config.yaml
crop_scale_min: 1
horizontal_flip: true
translate: 0.12
hidden_act: "quick_gelu"
mlp_ratio: 2
bias: "all"
qk_norm: false
parallel_block: false
loss: "cross_entropy"
residual_init: "scaled_by_depth"
epochs: 9.2
weight_decay: 0.3
Rows from block 7 of a small image classifier, named by matrix and row number. Rows with one number within an expert belong to one neuron, the router's apart. Each number is 128 + 24 x the weight over its row's rms, rounded and kept within 0 to 255. All counts start at 0.
Before each expert's rows are labels from the 100 images, of 14976, where the router gives the expert most weight on average: "top examples" is what is common among them. Only what is clearly more common there than usual is listed. The data: capsule endoscopy frames (Kvasir-Capsule).
# router: router (model.blocks.7.mlp.router.weight, 16x192), inputs 0-191
# up: expert up (model.blocks.7.mlp.up, 16x96x192), inputs 0-191
# down: expert down (model.blocks.7.mlp.down, 16x192x96, transposed), outputs 0-191

# expert 6
top examples: finding: ileocecal valve
router.6 [163 125  82 152 145 112 120 143 115 121 119  88 128 164 102 131 123 119 127 119 104 118  90 126 111 141 126 113 100 180 159 121 143 139 108 106  99 143 158 192 152  88 125  90 112  99 135 127 101 135 164 141 163 176 134 123 153 146  99 162 126 133 151 118 133 139 126 119 113 121 112 147 155 114 104  73 132 145 135 118 128  77 153 129 137 105 163  99 155 109 157 154 143  90 133 157 150 130 117 129 134 147 122 104 148 154  96 135 145 154 107 110 121 112 163 130 106 155  97 165  97  91 111 150 147 110 124 118  96 125 156 137 149 107 183 148 158 120  94 110 132  99 126 164 102  88 131 151 115  98 107 133  89 113 123  96 106 137 124 114 133 107 133 163 150 128 101 117 159 142 175 125  98 103 128 112 109 181 131 148 130 188 157 128 155 142 100 151 184 129 145  96]
up.0 [139 115 124 141 137 100 127 162 120 137 106 144 128 142 133 156  85 151 152 165 137  89  97 108 147 142 165 138 125 124 106  70 107 162 110 105 135  97 142 161 157  97 172 178  99 102 164  90  98  90 160  92 151 128  79 135 145 154 171 141 166 149 127 134 151 136 123 148 137  94 155 141 114 127 138 124  81 173 115 120 140 116 126 131 173 111 134 128 149 110 125 149 142 129  91 111 142 132 137 113 125 125 139  90  86 140 124 178 112 114 135 150 171 126 145 114  89 102 107 128 134 103 114 137 153 113 113  73 128 115 130 138 144 133  96 134 125  86 156 108 148  76 175 148 120 117 111 144 103 108 148 140 165  95 126 118 141 109 112 124 174 187 165 131 146 152 108 103 141 140  93 135 127 127 135 120 133 145 118 132 151 153 165  80 138  97 109 114 127 111 121 118]
down.0 [122 163  99 129 114 103 114 139 108  88 153 117 151 127 175 157 118 114 117 107 152 153 120  99 153 100 129 160 129  98 112 110 119 104 121  86 133 126 138 151 212 139 115 134 103 160 156 134 145 132 118 138 143 141 134 110 128 173 138  78 116 139  93 150 155 130 165 123 151  86 141 118 143  92 103 160 120 148 157 131 122  91  95 165 170 152  88 138 119 135 129 114 105 137 128 101  99  86 112 169 129 108 148 148 109  93 112 176  94 120 135 129 110 129 159 121 131 124  97 127 114 133 136  81 152 130 124  93 117 119 150 133 160 134  96 154 154 102 145 132 130 137  96 134 146 105 139 151 106  77 100 129 100 134 102 111 125 174 113  75 127 153 126 139 104  83 144 139 126 126 112 152 142 114 133 120 146 125  76 188 111 180 122 151 108 126 118 113 155 100 137 106]
up.1 [171 152  79 148 117 131 127 106 139 129 136  89 132 161 126 149 127 129  96  83 130 126 104 150 111 155 118 112 145 163 151 143 119 110  87 113 149 145 153 156 123 124 108  94 142 144 137 149 100 150 134 126 164 154 148 109 105 147  98 131  72 150 112 142 107 108 148 105 113 157 122 170 157  81 101 125 134 152 145 146 123 125 138 153 127 108 153 131 164 145 134 128 137 102 165 160 142 112  96 121 159 150 111 125 140 133 121 119 137 142 129  72  96 102 173 140 139 155 111 151  90  85 142 143 164 107 144 135 110 123 114 138 160 121 144 117 177 163 111 141 183 108  98 134 112 119 106 146 146 104 110 100 127 128 140 104 106 188 162  88 138  85 130 150  98 136  94 131 156 126 172 121 140 152  93  98  91 152 129 137  88 167 147 141 125 137 117 151 173  89 143 103]
down.1 [143 142  97 142 107 122 131 118 139 136 110  74 103 164  70 140 127 158 137 113 141 111 120 135  85 116  83 126 146 168 161 138 125 116 122 103 128 160 170 147  90 104 141 103 133 133 121 126 107 114 145 137 169 117 129 147 130 135 146 131  94 153 139 114 127 111 120 127  98 146 123 121 155 134 101 117 132 152 135 129 154 111 156 149 131 128 123 118 139 135 138 161 140 105 133 151  96 128  62 145 136 136  80 152 175 135 114 142 128 156  80  88 127 125 161 108 137 136 132 111 118 102 133 174 139 108 107 120  44 123 145 161 158 103 193 124 192 128 113 136 158 121 128 147 111 129 142 147 108 107 128 103 144 133 119  87 136 151 102  78 141 113 141 143  99 133  58 126 113 107 162  97 115 115 102  73 115 151 148 103 119 144 142 105 142 169 142 159 145 119 133 133]
up.2 [119 171  96 159 177 105 152 136 128  83 141  92 126 176 116 126 109 149 100 102 135 114  96 103 156 153 125 158 156 126 124 162 102 113 141 102 119 159 142 130 136  83  70  93 138 151 138 138 144 116 119 149 158 169 127 118 141 178 112 167  79 152  95 136 136 118 119  92 134 117 128 151 117  90 115 114 133 135 191 119 120 103 121 127 165 109 156 122 118 126 156  82 156 114 135 153 133  74  92 115 124 133 106 148 112 111 130 137 107 151 102 117 100 102 160 151 157 159 137 119  84  95 134 156 101 128 139 128 107 146 136 115 166 134 131 154 169 105 107 140 145 118 111 146  99 111 126 140 142 116 124 128 135 114 126  91 117 179 148 112 148 120 128 140 108 138  76 131 167 145 181 146 105 140 123  95 144 141 133 151 128 179 138 152 136 156 121 147 152 109 140  85]
down.2 [122 134 103 138 107 131  82 109 108  97 150  88 104 134  71 173 153 134 131 149 141 112 110 134 116  95  73 140  97 167 130 137 159 138 129  85 139 140 142 142  90 120 162 125 113 108 126 125 128 147 142 121 126 112 161 117 128 144 107 132 122 139 104 129 139 122 133 105 102 161 137 114 116 121 136 163 128 125 127 170 145 148 114  99 159 112 125 130 114 138 113 106 122  98 108 158 119 158  46 156 151 119  94 102 168 107 147 121 110 121 113 120  91 124 139  71 126 170 164  94 103 128 146 134 156  94 129 146  87 127 107 119 169 113 153 113 133 146 141 163 168 126 136 161 116 143 167 126 145 130 134 104 173 161 160 108 131 158 135  49 159 154 124 137  92 141 123  93 102 127 155  94 105 128 130 120  99 147 135 150 141  96 113  91  92 173 124 116 118 129 136 144]
up.3 [113 153  82 156 127  90 142 124 122  82 135 117  98 153 108 138 111 149  84  74 160 124 117 109 125 145 115 158 133 157 128 153 117 107 108 102 135 148 160 149 106 106  72  99 118 117 151 136 162 147 141 169 150 168 148 126 124 163 110 127  76 150 109 166 135 139 133 122 125 130 114 144 127  83 101 121 135 127 164 109 111 103 122 138 163 124 155 106 132 136 155  98 141  99 142 196 147  85 105 120 125 127 113 128 119 112 121 142 114 134 119 109  73  91 168 168 158 158 105 133  74 103 145 128 142  97 137 140 103 164 121 147 157 107 148 141 160 138  96 125 158 131 114 146  86 105 129 142 130 102 101 121 114 113 119  89 117 187 170 130 118  98 137 155 118 134 101 136 146 128 165 137 115 120 102 115 117 141 127 139 120 154 136 136 135 135 104 149 168  89 130  70]
down.3 [136 140  87 135 115 125 105 116 112 103 152  82 101 141  83 173 163 158 107 112 109 112 114 134  88 113  90 106 115 151 136 119 138 134 119  99 164 148 193 141  98 104 162 138 109 143 134  94 123 138 159  79 147 110 134 120 136 127 129 119 108 146 119 129 119 140 125 103  86 146 144 100 142 114 127 170 134 147 101 159 134 126 119 130 168 119 139 117 127 128 108 107 118  96 149 120 113 155  58 122 171 139 109 112 163 122 124 126 131 171 111  59 133 147 142  76 117 173 140 102 116 150 146 152 146 122 117 125  78 121 106 132 185 103 157 105 164 138 184 148 167 118 145 153 116 121 137 134 127 113 135  83 177 149 133 100 143 152 115  51 131 138 112 146 107 143 106 121 130 128 150  96 117 127 146 115 121 154 141 122 105 111 126 118 108 158 135 138 114 137 135 142]

# expert 12
top examples: finding: angiectasia
router.12 [150 112 118 154 159 108 124 140 113 111 125  99 110 119 147 107  99 120 112 151 134 107 171 138 141 168 129 172 143 125 109 129 104 162 101 167 107  89 131  88 159 144  98 130 161 107 158 107 171 154 151 146 144 162 109 132 136 134 136  79 138 124 143 120 127 124 171 143 147 100 144 178  93  90 134 146 114 153 150 123 104 124 101 108 147 127 159  96  91 115 158  83 154  95 142 110 160 135 133 137 119 127 151 130 100 122 118 143 178  94 136 135  96 124 146 161 124 158 113 118 114 119 126 139 128  97 130 118 121 108 130 116 162 154 102 155 139 124 135 149 132  96 136 127 135  79  96 150  99  74 100 148 124 110 101 126 134 138 190  90  81 144 135 143 113 173 102 120 162 147 102 158 166 119 147  85 126 166 113 183 121 131 131 128 100 118 124 112 116 107 133  78]
up.0 [138 122 105 139 125 135 112 121  73 105 155 104 103 126 120  86  90 137 106 138 119 114 160 129 129 147 153 169 139 142 141  85 105 135 110 169 126 141  91 146 104  95 130 173 119 115 146 124 104 124 105 140 145 144  88 131 120 111 148 120 127 157 158  91 111 162 181 145 162 138 148 150 133 148 177 141  93  86 112 136  93 139  96  86 155  89 170 150 117 153 126 113 107 106 138 129 148 147 110 169 138 146 168  94 107 113 129 126 123 104 169 114 123 146 145 123 123 154 143 128 109 118 123 147 143  99 153 100 181 143  74  77 123 180  87 125 119 143 179 169 154 102 117 147 128 115 129 106 145 137 150 128 113 135 120 144 138 135 152 115 106  99 154 150 115 107 120 142 130  96 153 128 138 162 135 132 143 148 118 151 117 150  84 117 105 107 142 101  89 130  77  92]
down.0 [ 92 131 163 123 145  91 126 132 140 118 136 132  74  97 117 128 126 158 135 139 156 126 158 120 169 114 181 171 113 126 119 131 100  96 160 117 188 107 113 144 126 113 135 180  81 115 172 112 151 112 109 106 146 132  97 145 122 121 171 149 111 157 126 103 101 125 154 142 167 105 106  99 103 150 182  85 108 107 116 115 147 104 137  79  93 130 122 161 117 154 102 142  97 173 119 157 149 129 100 160 157 153 184 125 110 124 167 139  97 106 113 143 134  85 130 169 115 157 122 151 117 159 120 118 132  96 162 108 165 127 112 115 137 141  76 137 107 123 156 111 106 154 108 156 109 114 134 111  99 129 133 115 108 165 157 126 140 132 153 139 170 135 149 109 120 142 105 121 145  89 130 103 146 150 125 154 151 113 127 158 141 150 112 106 143 124 100 116 127 135 161 139]
up.1 [107 139 131 114 112 159 125 110 107 130 151 131 171 115  95 137 189 128 119 120 103 140  90 163 111 110  97  82 114 136 140 168 193 110 136 107 141 178 124 156 117  93 149  90 126 158  95 138 107 142 148 134 111 114 164 129 133  98 134 174  94 126 116 138 150  77  70 109  74 167 112 115 138 147 125  96 178 129 109 143 135 144 161 166 119 123 128 147 142 137 112 147 113  94 148 152  89 124  96 121 126 114  99 115 177 112  80  98  99 168 128 108 115 138 106  96 138 125 158 117 166 138 138 126 119 168 127 155 105 136 142 158 122  99 158 135 135 150 117 144 135 133 115 151 128 156 150 130 146 168 126  94 118 142 128 128 143 124 101 128 145 116  96 117 136 106 127 132 121 110 172 111 119  79 101 136  84 126 111 125 115  93 124 120 124 176 144 173 121 128 112 127]
down.1 [105 155 123 153  83 105 120 134 177 113 117 128 134 128 108 178 168 128  88 144 122 125 140 128 152 116 125 121 159 135 140 144 146 161 113  67 129 144 163 141 118  99 122 138 115 162 169 135 170 112 151 151 142 125 122  99 123 133 165 131 138 163 113 164 113 107  88 127 100 110 102 115 102 114  93 130 136 168 138 126 135 124 131 126 149 146  90  74 131 127 101 134 125 138 148 111  88 110 115 184 128  94 101 137 131 117 162 141 115 146 128 134 100 122 109 120 113 130 128  76 157 182 154 137 150 153 103 110  74 156 165 169 161  85 155 105 145 122 164 108 144 127 120 112  92 140 176 143 125 166 127 158 142 114 120  94 147 122 137 115 151 144 163 125 102 153  90 157 111 134  94 140  86 107 136 141 159 106 146 110 128 102 120  86 102 144 113 151 118 114 157 159]
up.2 [103 179 149 143 123 156 114 123 159 118 127 111 116 121  95 158 192 137  84 139 159 139 130 110 108 126 124 117 102 153  98 192 136 105 178  95 136 141 160 125 176 117 105 104 146 145 139 112 163 116 128 155 139 137 166 114 171 130 102 125  98 143  93 134 128  82 116 101 106 119  67 166 108 100 111 128 137 173 132 150 154 127 144 141 133 126 104 142 115 135 101 105 118 132 158 131 156 111  94 130 144 140  93 138 157 117  91 104 142 170 104 104 139 100 137 133  97 160 150 118 114 138 172 113 162 112 126 157  87 142 113 163 171  72 156  85 143 141 145 137 127 141  88 101 101 125 150 132 113 118 132 121 160 153 154 110 137 184 125  95 138 134 107 117 109 163 100 117 140 134 148 133 104 119 129 108 113 129 139 123 146 144 139 130 119 150 117 158 158  90 152 120]
down.2 [147 154 142 128 150 126 120 111  95 135 128  91 148 151  88 119 120 125 122  98 109 133 139 141  67 131 115  80 117 134 137 139 157 117 105 130 136 135 172 149 146 118 103 108 181  80  94 155 147 149 122 158 142 116 158 113 178 123 112 116 117 108 127  94 130 143 126  96 100 137 142 176 133 118 116 123 155 155 141 121 133 142  85 110 159 156 176  77 132 141 130  70 130  90 181 143 109 129 120 117 133 126  82 147 174 136 104 105 122 123  86 147  88 151 140 110 168 122 159  98 148  91 140 135  90 172 103 179 108 122 141 121 165 127 148 130 116 141 119 125 165  83  95 120 133 110 119 115 124 125  94 133 153  99 122 115  99 112 180  81 136 137 128 163 128 131 121 120 101 135 125 110 123 128 155  76 128 132 107 150  97 135 143 143 113 160 119 151 116 150 128 144]
up.3 [135  99 102 166  72 151  90 133 127 155 118 143 167 137 140 106 127 125 166 148  62 142 111 178 115 137 148 118 134 148 166 111 169 142 105 149  94 143 125 141 110 124 171 119 129 131  90 140  85 140 133 108 112  66 148 166 125  85 136 128 122 110 148 140 123 107 129 154 116 153 146 169 155 119 150 123 121 133 104 142  90 122 146 155 133 112 120 145 192 123  81 169 112 127 101 117 130 138 145 149 148 106 140 133 168 165  87  92 150 113 150 132 106 158 118  79 102 108 119 131 157 119  95 131 136 135 132 120 118  92 137 143 106 142 122 130 112 131  89  86 125 109 135 139 169 148 129 122 111 144 112 113 135 142 125 134 138 133 149 102 105 140 114 113 136  96 153  95  89 109 134 104 135 114 123  97  74 163 109  87  88 125 116 114 135 108 178 133 134 155  84 124]
down.3 [108 141 113 122 163 101 135 126 118 117 147 121 136 165  85 123  95 146 147  93 107 170 150 128 163 138 142 147 159 103 110 120 113 132 105 150 120  76 166 103 104 107 115 123 109 121 125 159 167 142 140 151 193 172 148 164 109 109 113  94  96 126 142 148 122 114 145 124 139 144 142 133 130  99 122 125 130 139 126 103 122 112 124 130 146 138 166 142 108 130 122 128 119 109 165 148 103  92 125 121 171  93 168 156 110 142 121 129 135 104 119 108  77 108 149 175 171  95 120  84 132 101 116 126 103 107 128 161 143 109 125 134 144 154 111 105 159 106  96 144 137 121 129 141 172  66 139 180  84  59 115 143 145  94 109 147 133 158 131 123 102 107 111 145  89 134  97 128 116 169 129 182 168 123 132 138 124 111 114 162 134 117 138 122 118  87 128 121 156 105 136  97]

# expert 0
top examples: finding: ileocecal valve
router.0 [104 132 179 129 121 157 169  89  86 102 154  92 129 111 128 127 153 105  91 120 146 119 145 124 117 127  95  93 120 164 130 142 132 112 165 125 107 136 162  91 114 155  96 108 150 137 114 114 159 170 106 108 132 138 150  75 133 148 123 103 130 143 109 114 139 113 117  90  72 157 129 103 100 109 126 146 134 118 147 134 167 166 137 121 143 162 138 124 107 137 153  84 109 110 148 132 140 132 104 116 116 125 113 151 145  87 153  82 145 178 121  95 100 117 144 119 120 169 177 124 122 134 157 112  91 147 120 165 106 180 105 130 136  87 149 118 119 131 148 135 143 138 117 130 164 143 105 140 169 138 103 119 132 143 109 158 128 148 121  94 108 121 130 161 133 131 121 175 135 135 149 121 139 154 130  95  87 126 159 135  88 122 139 145  99 195  95 105  91 178 124 137]
up.0 [137 135 152 153 127 152 152 146 164 105 125  91 152 137 124 158 145 127 108  99 107 133 114 109  95 135  99 129 107 108 145 167 159 107 141  89 125 115 161 125 185 180 107 128 147 140 110 111 177 161 121 130 136 143 151  97 174 148  93  86 109 126  92 148 159 108 135 104 110 161 112 134 110  83 102 131 128 126 155 109 156  96 115 122 148 170 119 111  82 154 165 105 151 107 153 121 117 113 107 102 125 134 117 158 134  96  99 122 119 165 101  87  91 116 127 133 145 112 135 113 117 144 147 152 135 175  91 160  96 163 139 155 171 129 170 113 149 130 104 167 157 146 139  96 126 160 115 154 119 110 109 147 142 140 119 112 114 150 145 111 121 127  99 137 146 168 100 123 125 167 118 148 102 132 138 102 113 149 175 152 147 127 169 152 133 163 130 139  97 125 184 148]
down.0 [100 135 144 146 139 132 138 165 135 125 121 124 130 138 187 133  98 142 148 128 156 129 117 118 170 163 130 124 147  97 110 162 112 118  76 114 105 101 132 152 184 129 106 134 148  96 149 130 158 114 134 103 132 163 148 126 115 176 116 107 119 112 105 166 131 108 102 116 134  69 115 159 139 119  87 118 121 164 160 112 127  78  94 150 114 138 120 120 115 120 150 140 130 144 121 117 152 104 142 133 111 143 153 137 106 137  89 161 109 124 117 123 122  94 126 164 121 112 103 127 107 101 159 117 127 138 146 107 110 132 169 143 133 132 114 141 143 106 125 127 125 136 159  51 130 103 124 144 126  95 114 191  94  82 104 127 151 114 126 142 124 162 151 115 138 135  91  80 151 185  72 151 144 130 141 127 159 120 117 176 141 161 194 141 161 101 130 146 124 112 147 112]
up.1 [123 112 141 169 120 121 109 138 170 122 103 124 113 169 109 194 119 131 137 129 138 141 119 125 140 118 147 138  85 140 127  99 126 138 134  83 174 143 139 136 131 104 156 152  91  93 176 114 154  95 153  90 145 139 117 157 131 138 145 119 141 125 132 134 116  95 148 126 134 130  81 128 144 119 126 134  87 160  82 123 129  76 153 142 116 107 107 142 140 125 100 139 114 131 139 115 123 141 107 136 171 136 136  76 135 161 126 125 142 105 113 114 153 120 137 107  86 101 135 121 144 156 137 124 160  76 127  90 122  93 115 165 166 109 144 117 149 121 164  88 125 147 135 140 131 111 108 145  55 101 130 104 130 125 148 119 166  84 121 102 183 136 161 120 107 177 130  98 115 131  65 107 143  98 119 131 122 138 135 126 145 118 161 105 172 120 140 138 156  80 160 143]
down.1 [127 139 161 127 112 137 131 113 166 115 132 131 135 132 102 147 169 103 146 112 150 141 126 111  99 118 108 125  93 124 117 136 119 110 163 146 124  99 130 131 130 126  89 110 185 150 156 119 157 189 154 130 110 123 143  99 148 130  81 120 140 130 123 118 182 114 128  68  99 122 151 156  81 110 105 123 150 123 159 150 165 142 120 140 147 115 123 108 125 158 103 123 107  95 122 137 134 122  96  93 124 121 139 106 106 103 141 102 144 179 109  77 109  77  82 148 157 143 168 178  83  92 135 136 124 149 130 134 108 144 121 127 137  94 184  95 125 129 130 180 150 135  67 122 125 116 141 109 148 136 153 148 143 134 112 140 165 156 166 119 140 115 142 113 113 101 118 148 167 145 161 111 115 159 159 123 103 123 157  89 100 129 107 165 105 151 109 110 107 144 122 133]
up.2 [ 97 173 160 115 142 105 118 118 103 109 144 108  89 146 113 131 128 159 122 100 153 134 169  97 146 146 120 175 149 124 127 119  67 106 145 145 155 108 133 117 132 141 110 139 147 121 149 108 124 147 103 131 183 142 119 109 108 145 108  97 101 173  97 148 149 113 164 124 152 111 133 123 101 127 126 163 113 113 145 139 158 140 118 104 132  88 116 131  79 179 147 120  85 107 171 147 160 133  94 161 144 153 121 114 124 102 140 122 129 121 130 124 115  92 162 157 106 172 146  80 107 151 147 104 133 113 177 144 113 159  88  97 166 115 103 124 132 145 168 155 138 145 118 175 129  85 127 154 134 101 101 123 137 165 140 139 117 136 117 111 125 102  98 142  58 138 114 136 137 117 126 137 177 148 115 119 162 119 116 167 123 158 127 125  92 120  93  91 111 112 131 145]
down.2 [133 100 114 122 131 140 151 154  72 135 110 143 158 107 123 117 122  99 139 147  67 146 107 140  98 118 106 108 122 125 139 114 149 163 115 167 104 117 141 148 143 117 144  97 123 129 125 131 130 130 165 166 162 142 177 176 136 149 138 115 143 118 156 131 136 139  72 155 107 134 146 177 159 144 140 134 132 138 141  94 123 152  95 149 144 166 154 106 145  91 148 101 138 124 120 127  95 123 145 118 128 116 107 145 143 164  72 139 143 144 141 149 129 129 105  91 129 123 118 145 134  88 134 139 100 173 103 153 120  85 202 138 120 141 133 146 115 149 109  87 177 122 139 136 172 101 138 154  86  95  91 162 148 140 146 146 131 168 154 137  98 126 112 145 158 124 121  92 132 140 127 134 150  63 129 131 127 153 123 121 136 112 153 160 118 142 118 172 128 172  99  93]
up.3 [133 105 141 142 158 101 150 158 149 136 109 152 100 146 126 112 109 169 156 144 140 126 159 119 154 146 132 154 170 131 133  98 104 142  99 104 140 104 119 140 108 135 152 141 111  92 182 140 137  76 130  96 108 123  82 141 135 126 135 129 175 112 124 133  97 129 188 151 127 118 143 115 122 120 132 132 111 144 112 155  90 121  93 113 113  78 127 149 111 149 136 124 151 155 131  82 137 157 156 133 147 157 137 117 121 148 149 151 124  83 113 149 162 159 124 136 125 120 108 120 110 167 121  96 147  86 120  93 136 126 123 121 144 147 115 130 116 114 134  68 104 112 155 146 110 144  95 121  93 118 146 111 101 115 146 109 140  75 103 129 182 146 161  82 122 146 120 121  99 129  38 144 138 150  76 133 134 146 138 141 143 136 103 110 170  73 142 122 156 105 135 133]
down.3 [ 77 152 145  89 129  91 118 108  94 141 141  93 126 138  80 113 143 140  71 114 142  93 141 111 129 132 111 143 163 137 122 140 127 136 183 134 111 119 129 116  84 106 110 112 110 149 122 145 112 128 103 137 114 154 135  96 116 115 176  96  99 129 103 116 132 123 109 108 174 117  94  90 146 165 115 115 123 131 116 138 143 119 137 146 150 129 159 180 151 157 135 136 125 118 150 164  85 108 124 122 133 132 142  97  89 117 129 125  77 123 109 155 135 137 109 128 121  89 160  91 152 139 101 149  81 137 141 130 160 166 120 125 103 119 107 130  88 153  91 131 144 111 155  97  93 153 126 140 120 162 166 124 155 167 140 115 107 142 146  85 101 110 106 153  82 172 122 160 120 114 170 117 130 150  82 172 157 110 134 125 115 122 115 145 121 151  78 133 123 118  84 115]

# expert 1
top examples: finding: pylorus
router.1 [163 115 131 164 108 148 132 116 183 162 110 154 110 161 124  95 163  98 134 105 157 120 112 132 107  93 144 105 122 145 178 146 129 110 143 106 157 133  88 103 148 149  98 139 119 150 156 144 116 125 170 107 111 128  88 102 108 112 108 141 161  88 106 125  97 131 158 108  95 169  97 131  97  97 125 149  93 143 149 164 152 138 122 109  86  92 101 153 151 168 104 115 173 142 115 129 143 151 118 132 129 145 134 136 128 122 159 115 127 150 111 120 125 146 132 144 128 134 133 166  93 148 156 100 160 105 121  82  97 144  97 134 135 142 147  91 136 130 141 119 110 167  94  91  82 157 127 101 137 128 155 107 109 121 131  98 154  95 152 127 139 166 163  79 150 119 118 154 156 101 148 138  86 175 132 140 105 168 149 106 115 109  99 111 150 129 145 114 141  86 137 153]
up.0 [127 112 119 106 121 135 176 110 111 136 120 149 135  95 146  98 119 130 123 130  99 117  94 135 106 147  98 116 118 156 121 157 127 118 141 219 117 111 124 108 106 122  96  98 152 110  54 116 104 147 126 164 105 109 125 131 131 130 138 131 144 113 171 119 127 189  98 118 141 147 163 136 127 134 146 119 128  81 122 131 117 124 131 126 118 145 154 120 142 126 148 125 138 116 140 214 148 117 150 110  80 121 132 117  94 120 131 115 139 124 130 180  85 152 111 145 112 146 151 132 123 149  92 135  87 133 107 158 184 143 122  93  83 171 135 121  77 152 108 146 139 143 113 109 162 137 136 123 130 152 143 140 112 138 125 153  76 149 128 144 109 118 131 167 165 119 129 140 139 133 152 114 115 119 133 129 133 124 150 100 126 117  97 150 125 167  80 120  91 179  90 104]
down.0 [149 101 134  90 142 108 138 137  82 133 129 134 127 170 105 112  94 174 185 130 122 140 167 127 158 124 157 112 104 131 129 127 109 128 103 150 102 125 136 145 110 132 152 118 129 120  88  66 107 136  83 127 132 107 145 139 150 131 100 140  93 120 153 126 119 169 121 122 124 107 157 149 165 145 149 123 131 120 147 134 138 120 183 116 120 126 128 115 112 118 123 116 123  81 144 109 112 169 160 161 155 152 115 129 136 167 125 128 187 152 167 131 103 138 116 124 150 112 111 112 147 107 121 143 152 134 128 119 150 125 173 128 154 165 121 147 141 110 134  84  80 101 154 179 157 100 138 129 136 129 133 154 122 123 119 113 106  55 150 148 100 127 106 162 107 138 142 108  94 129 126 136 176 110 103 150 142 127  98 182 133 176 128 102  91 138 161 182 159 117 124 152]
up.1 [157 125 110 116 115 111 111 132 124 127 124 136 149 125 114 170 110 171 143 156  96 165 149 161 138 139 146 144 154 129 125 110 122 151 104 129 125 114 140 128 115 112 189 133 103  91 129 134 120 109 116 116 161  85 145 207 117 113 141 114  80 131 171 155 123 112 125 138 113 123 111 149 150 146 136 129 122 164  90 115 109 145 170 150 129 125 132 141 144 117 119 154  84 106 124 117 107 141 150 141 142 123 132 118 137 207 100 154 158 107 124 132 161 132 128 116 137 116  95 128 184 151 115 126 103 138 140 144 130  54 130 186 116 110 136 134 128 128 116  92 128 110 161 143 190  90 117 144  70 113  66 128 122 136 127 151 143 133 130 146 112 121  87 124 117 142 125  85 104 136 116 124 167  97  86 147 116 121  77 125 130 131 152 102 125 100 153 158 133 105 128 143]
down.1 [105 143 128 101 160  96 112 147 111 106 131 159 122 119 138 136  85 151 128 119 127 148 132 120 156 131 158 163 143 143 109  86 105 105 110 131 132 136 118 187  90  98 142 132  94  99 127 151 123 113 106 150 172 130 107 150  99 124 155 154 140 159 140 145 131 152 125 159 195 102 116  86 141 177 152  85 123 123 101 101 122 105 166 141 143 127 146 174 130 125 141 159 102 129 136 151 124 144 139 135 148 132 142 106  77 157 132 150 128  98 135 119 130 118 130 155 114  81 119 132 132 138  58 138 132 121 173 119 194 105 114 119 119 140 108 149 120 105 140 113 107 112 151 148 123 128 118 127 115 159 105 156  63 121 131 121 160 145 107 175 136 127 118 114 106  95 130 127 110 102 134 107 121 144 102 160 180  66 110 108 142 157 123 104 145  89 113 120 136 124  77 123]
up.2 [177 136 122 142 128 137 113 158 196 138 101 127 143 134 135 123 115 129 126 206  99 152 131 163 127 106 129 130 113 139 157  82 158 162 115 104 132 114 123 111 132 117 128 121 105 124 146 141 135 115 179 110 121 140 109 150  74 116 136 129 146 105 141 127  94  93 121 164  85 138  89 131 119 131 142 126 120 211  86 134  98 135 175 138 118 115 152 166 152 123  81 159 134 121 109  98 123 161 117 116 160 141 141 120 157 172 133 113 157  83 132 134 137 145 136 106 115 138  94 131 164 140 121 100 126 120 128 121 111  95 115 181 133 121 138  94 129 134 147  56  94 135  94 124 164 123 100 130 111 118 122 123 103 111 129 102 152  98 139 152 158 155 127 114 129 138 163 126 126 128  99 110 125 132 107 112 113 140 103 104 110 119 115  97 151 125 183 138 179 106 127 139]
down.2 [141 128 158 138 100 124  95 143 123 134 128 123 154 119 120  93 136 118 108 134 124 160 119 111 140 106 144 114 107 123 159 143 150 172 125 126 135 145  90 125 113 167 111 123 112 142 111 142 182 136 138 121  97 117  91 144  91 115 129  93  85 139 131 131  86 124 160 150 103 101 123 169 141 125 158 134 131 161  99 175 111 161 135  90  79 165 102 136 123 157 116 117 136 137 107  92 112 144 134 169 141 148 118 155 175 105 143  81 142 114 130 139  81 145 134 112  93 140 143 110 138 145 143 107 140 108 126 127 100 150 120 142  87 175 162  70 124 138 124 126 158 132  91 120 115 116 134  88 120 132 186  75 115 118 119 113 174  87 132 114 147 135 166  77 118 108 129 141 133 112 106 181 111 139 114 127 117 110 146 129 106 102  85  91 141 114 165 155 158 107 114 163]
up.3 [145  98 150  77 132 107 189 116  95 135 120 145  87 101 133  90 115 135 133 133 126 101 149 133 106 128  87 133 133 135 128 125 102 114 160 173 121 100 103 100 117 124 127 148 170 115  80  89 108 152 117 173 119 139 102 101 162 125 125 133 140 140 149  95 139 171 109 134 143 136 164 127 110 147 164 115 127  65 124 102 129 120 131  94 125 157 155 103 150 113 158 135 126 144 148 136 140 128 153 110 108 119 143 117  80  96 135 125 103 129 154 121 113 138 119 148 118 147 158 148 104  98 121 152  80 128 105 115 164 148 119  75 102 148 117 134  75 145 124 149 124 112 149 105 133 139 100 107 137 137 125 140 134 139 139 172  66 121 127 139 125 128 141 148 147 132 146 140 157 149 138 126 133 127 173 108 161 124 123 143 178 122 124 155 132 137  67  89  71 191 108 108]
down.3 [142 103 116  88 155 127 147 121 125 130 160 132 140 161 116 123 113 132 151 110 136 120  96 133 101 132  91 115 115 151 108 146 142 127 108 144  94 113 179 138 121 149 146  72 145 118  98  85  89 139  96 148 137 117 164 106 172 138 108 129 102 137 151 136 129 161  95  77 126 144 142 116 176 127  86 144 161 137 142 108 168 108 168 141 130 113 129  80 117  87 164 136 123  86 157 134 105 128 141 115 102 117  80 116 102 134 114 140 156 165 124 123 121 127 140 124 168  90 126 143 135 112 111 169 124 175  88 150 109 110 154 125 133 131 140 159 148 144 109 130 123  97 177 120 170 108 128 171 145 129 111 182 125 112 130 142  89 108 100 111 103 107 100 168 139 156  93 127  94 152 120 121 137  77 112 123 130 134 139 148 139 165 161 155 115 178 108 159 138 141 132 132]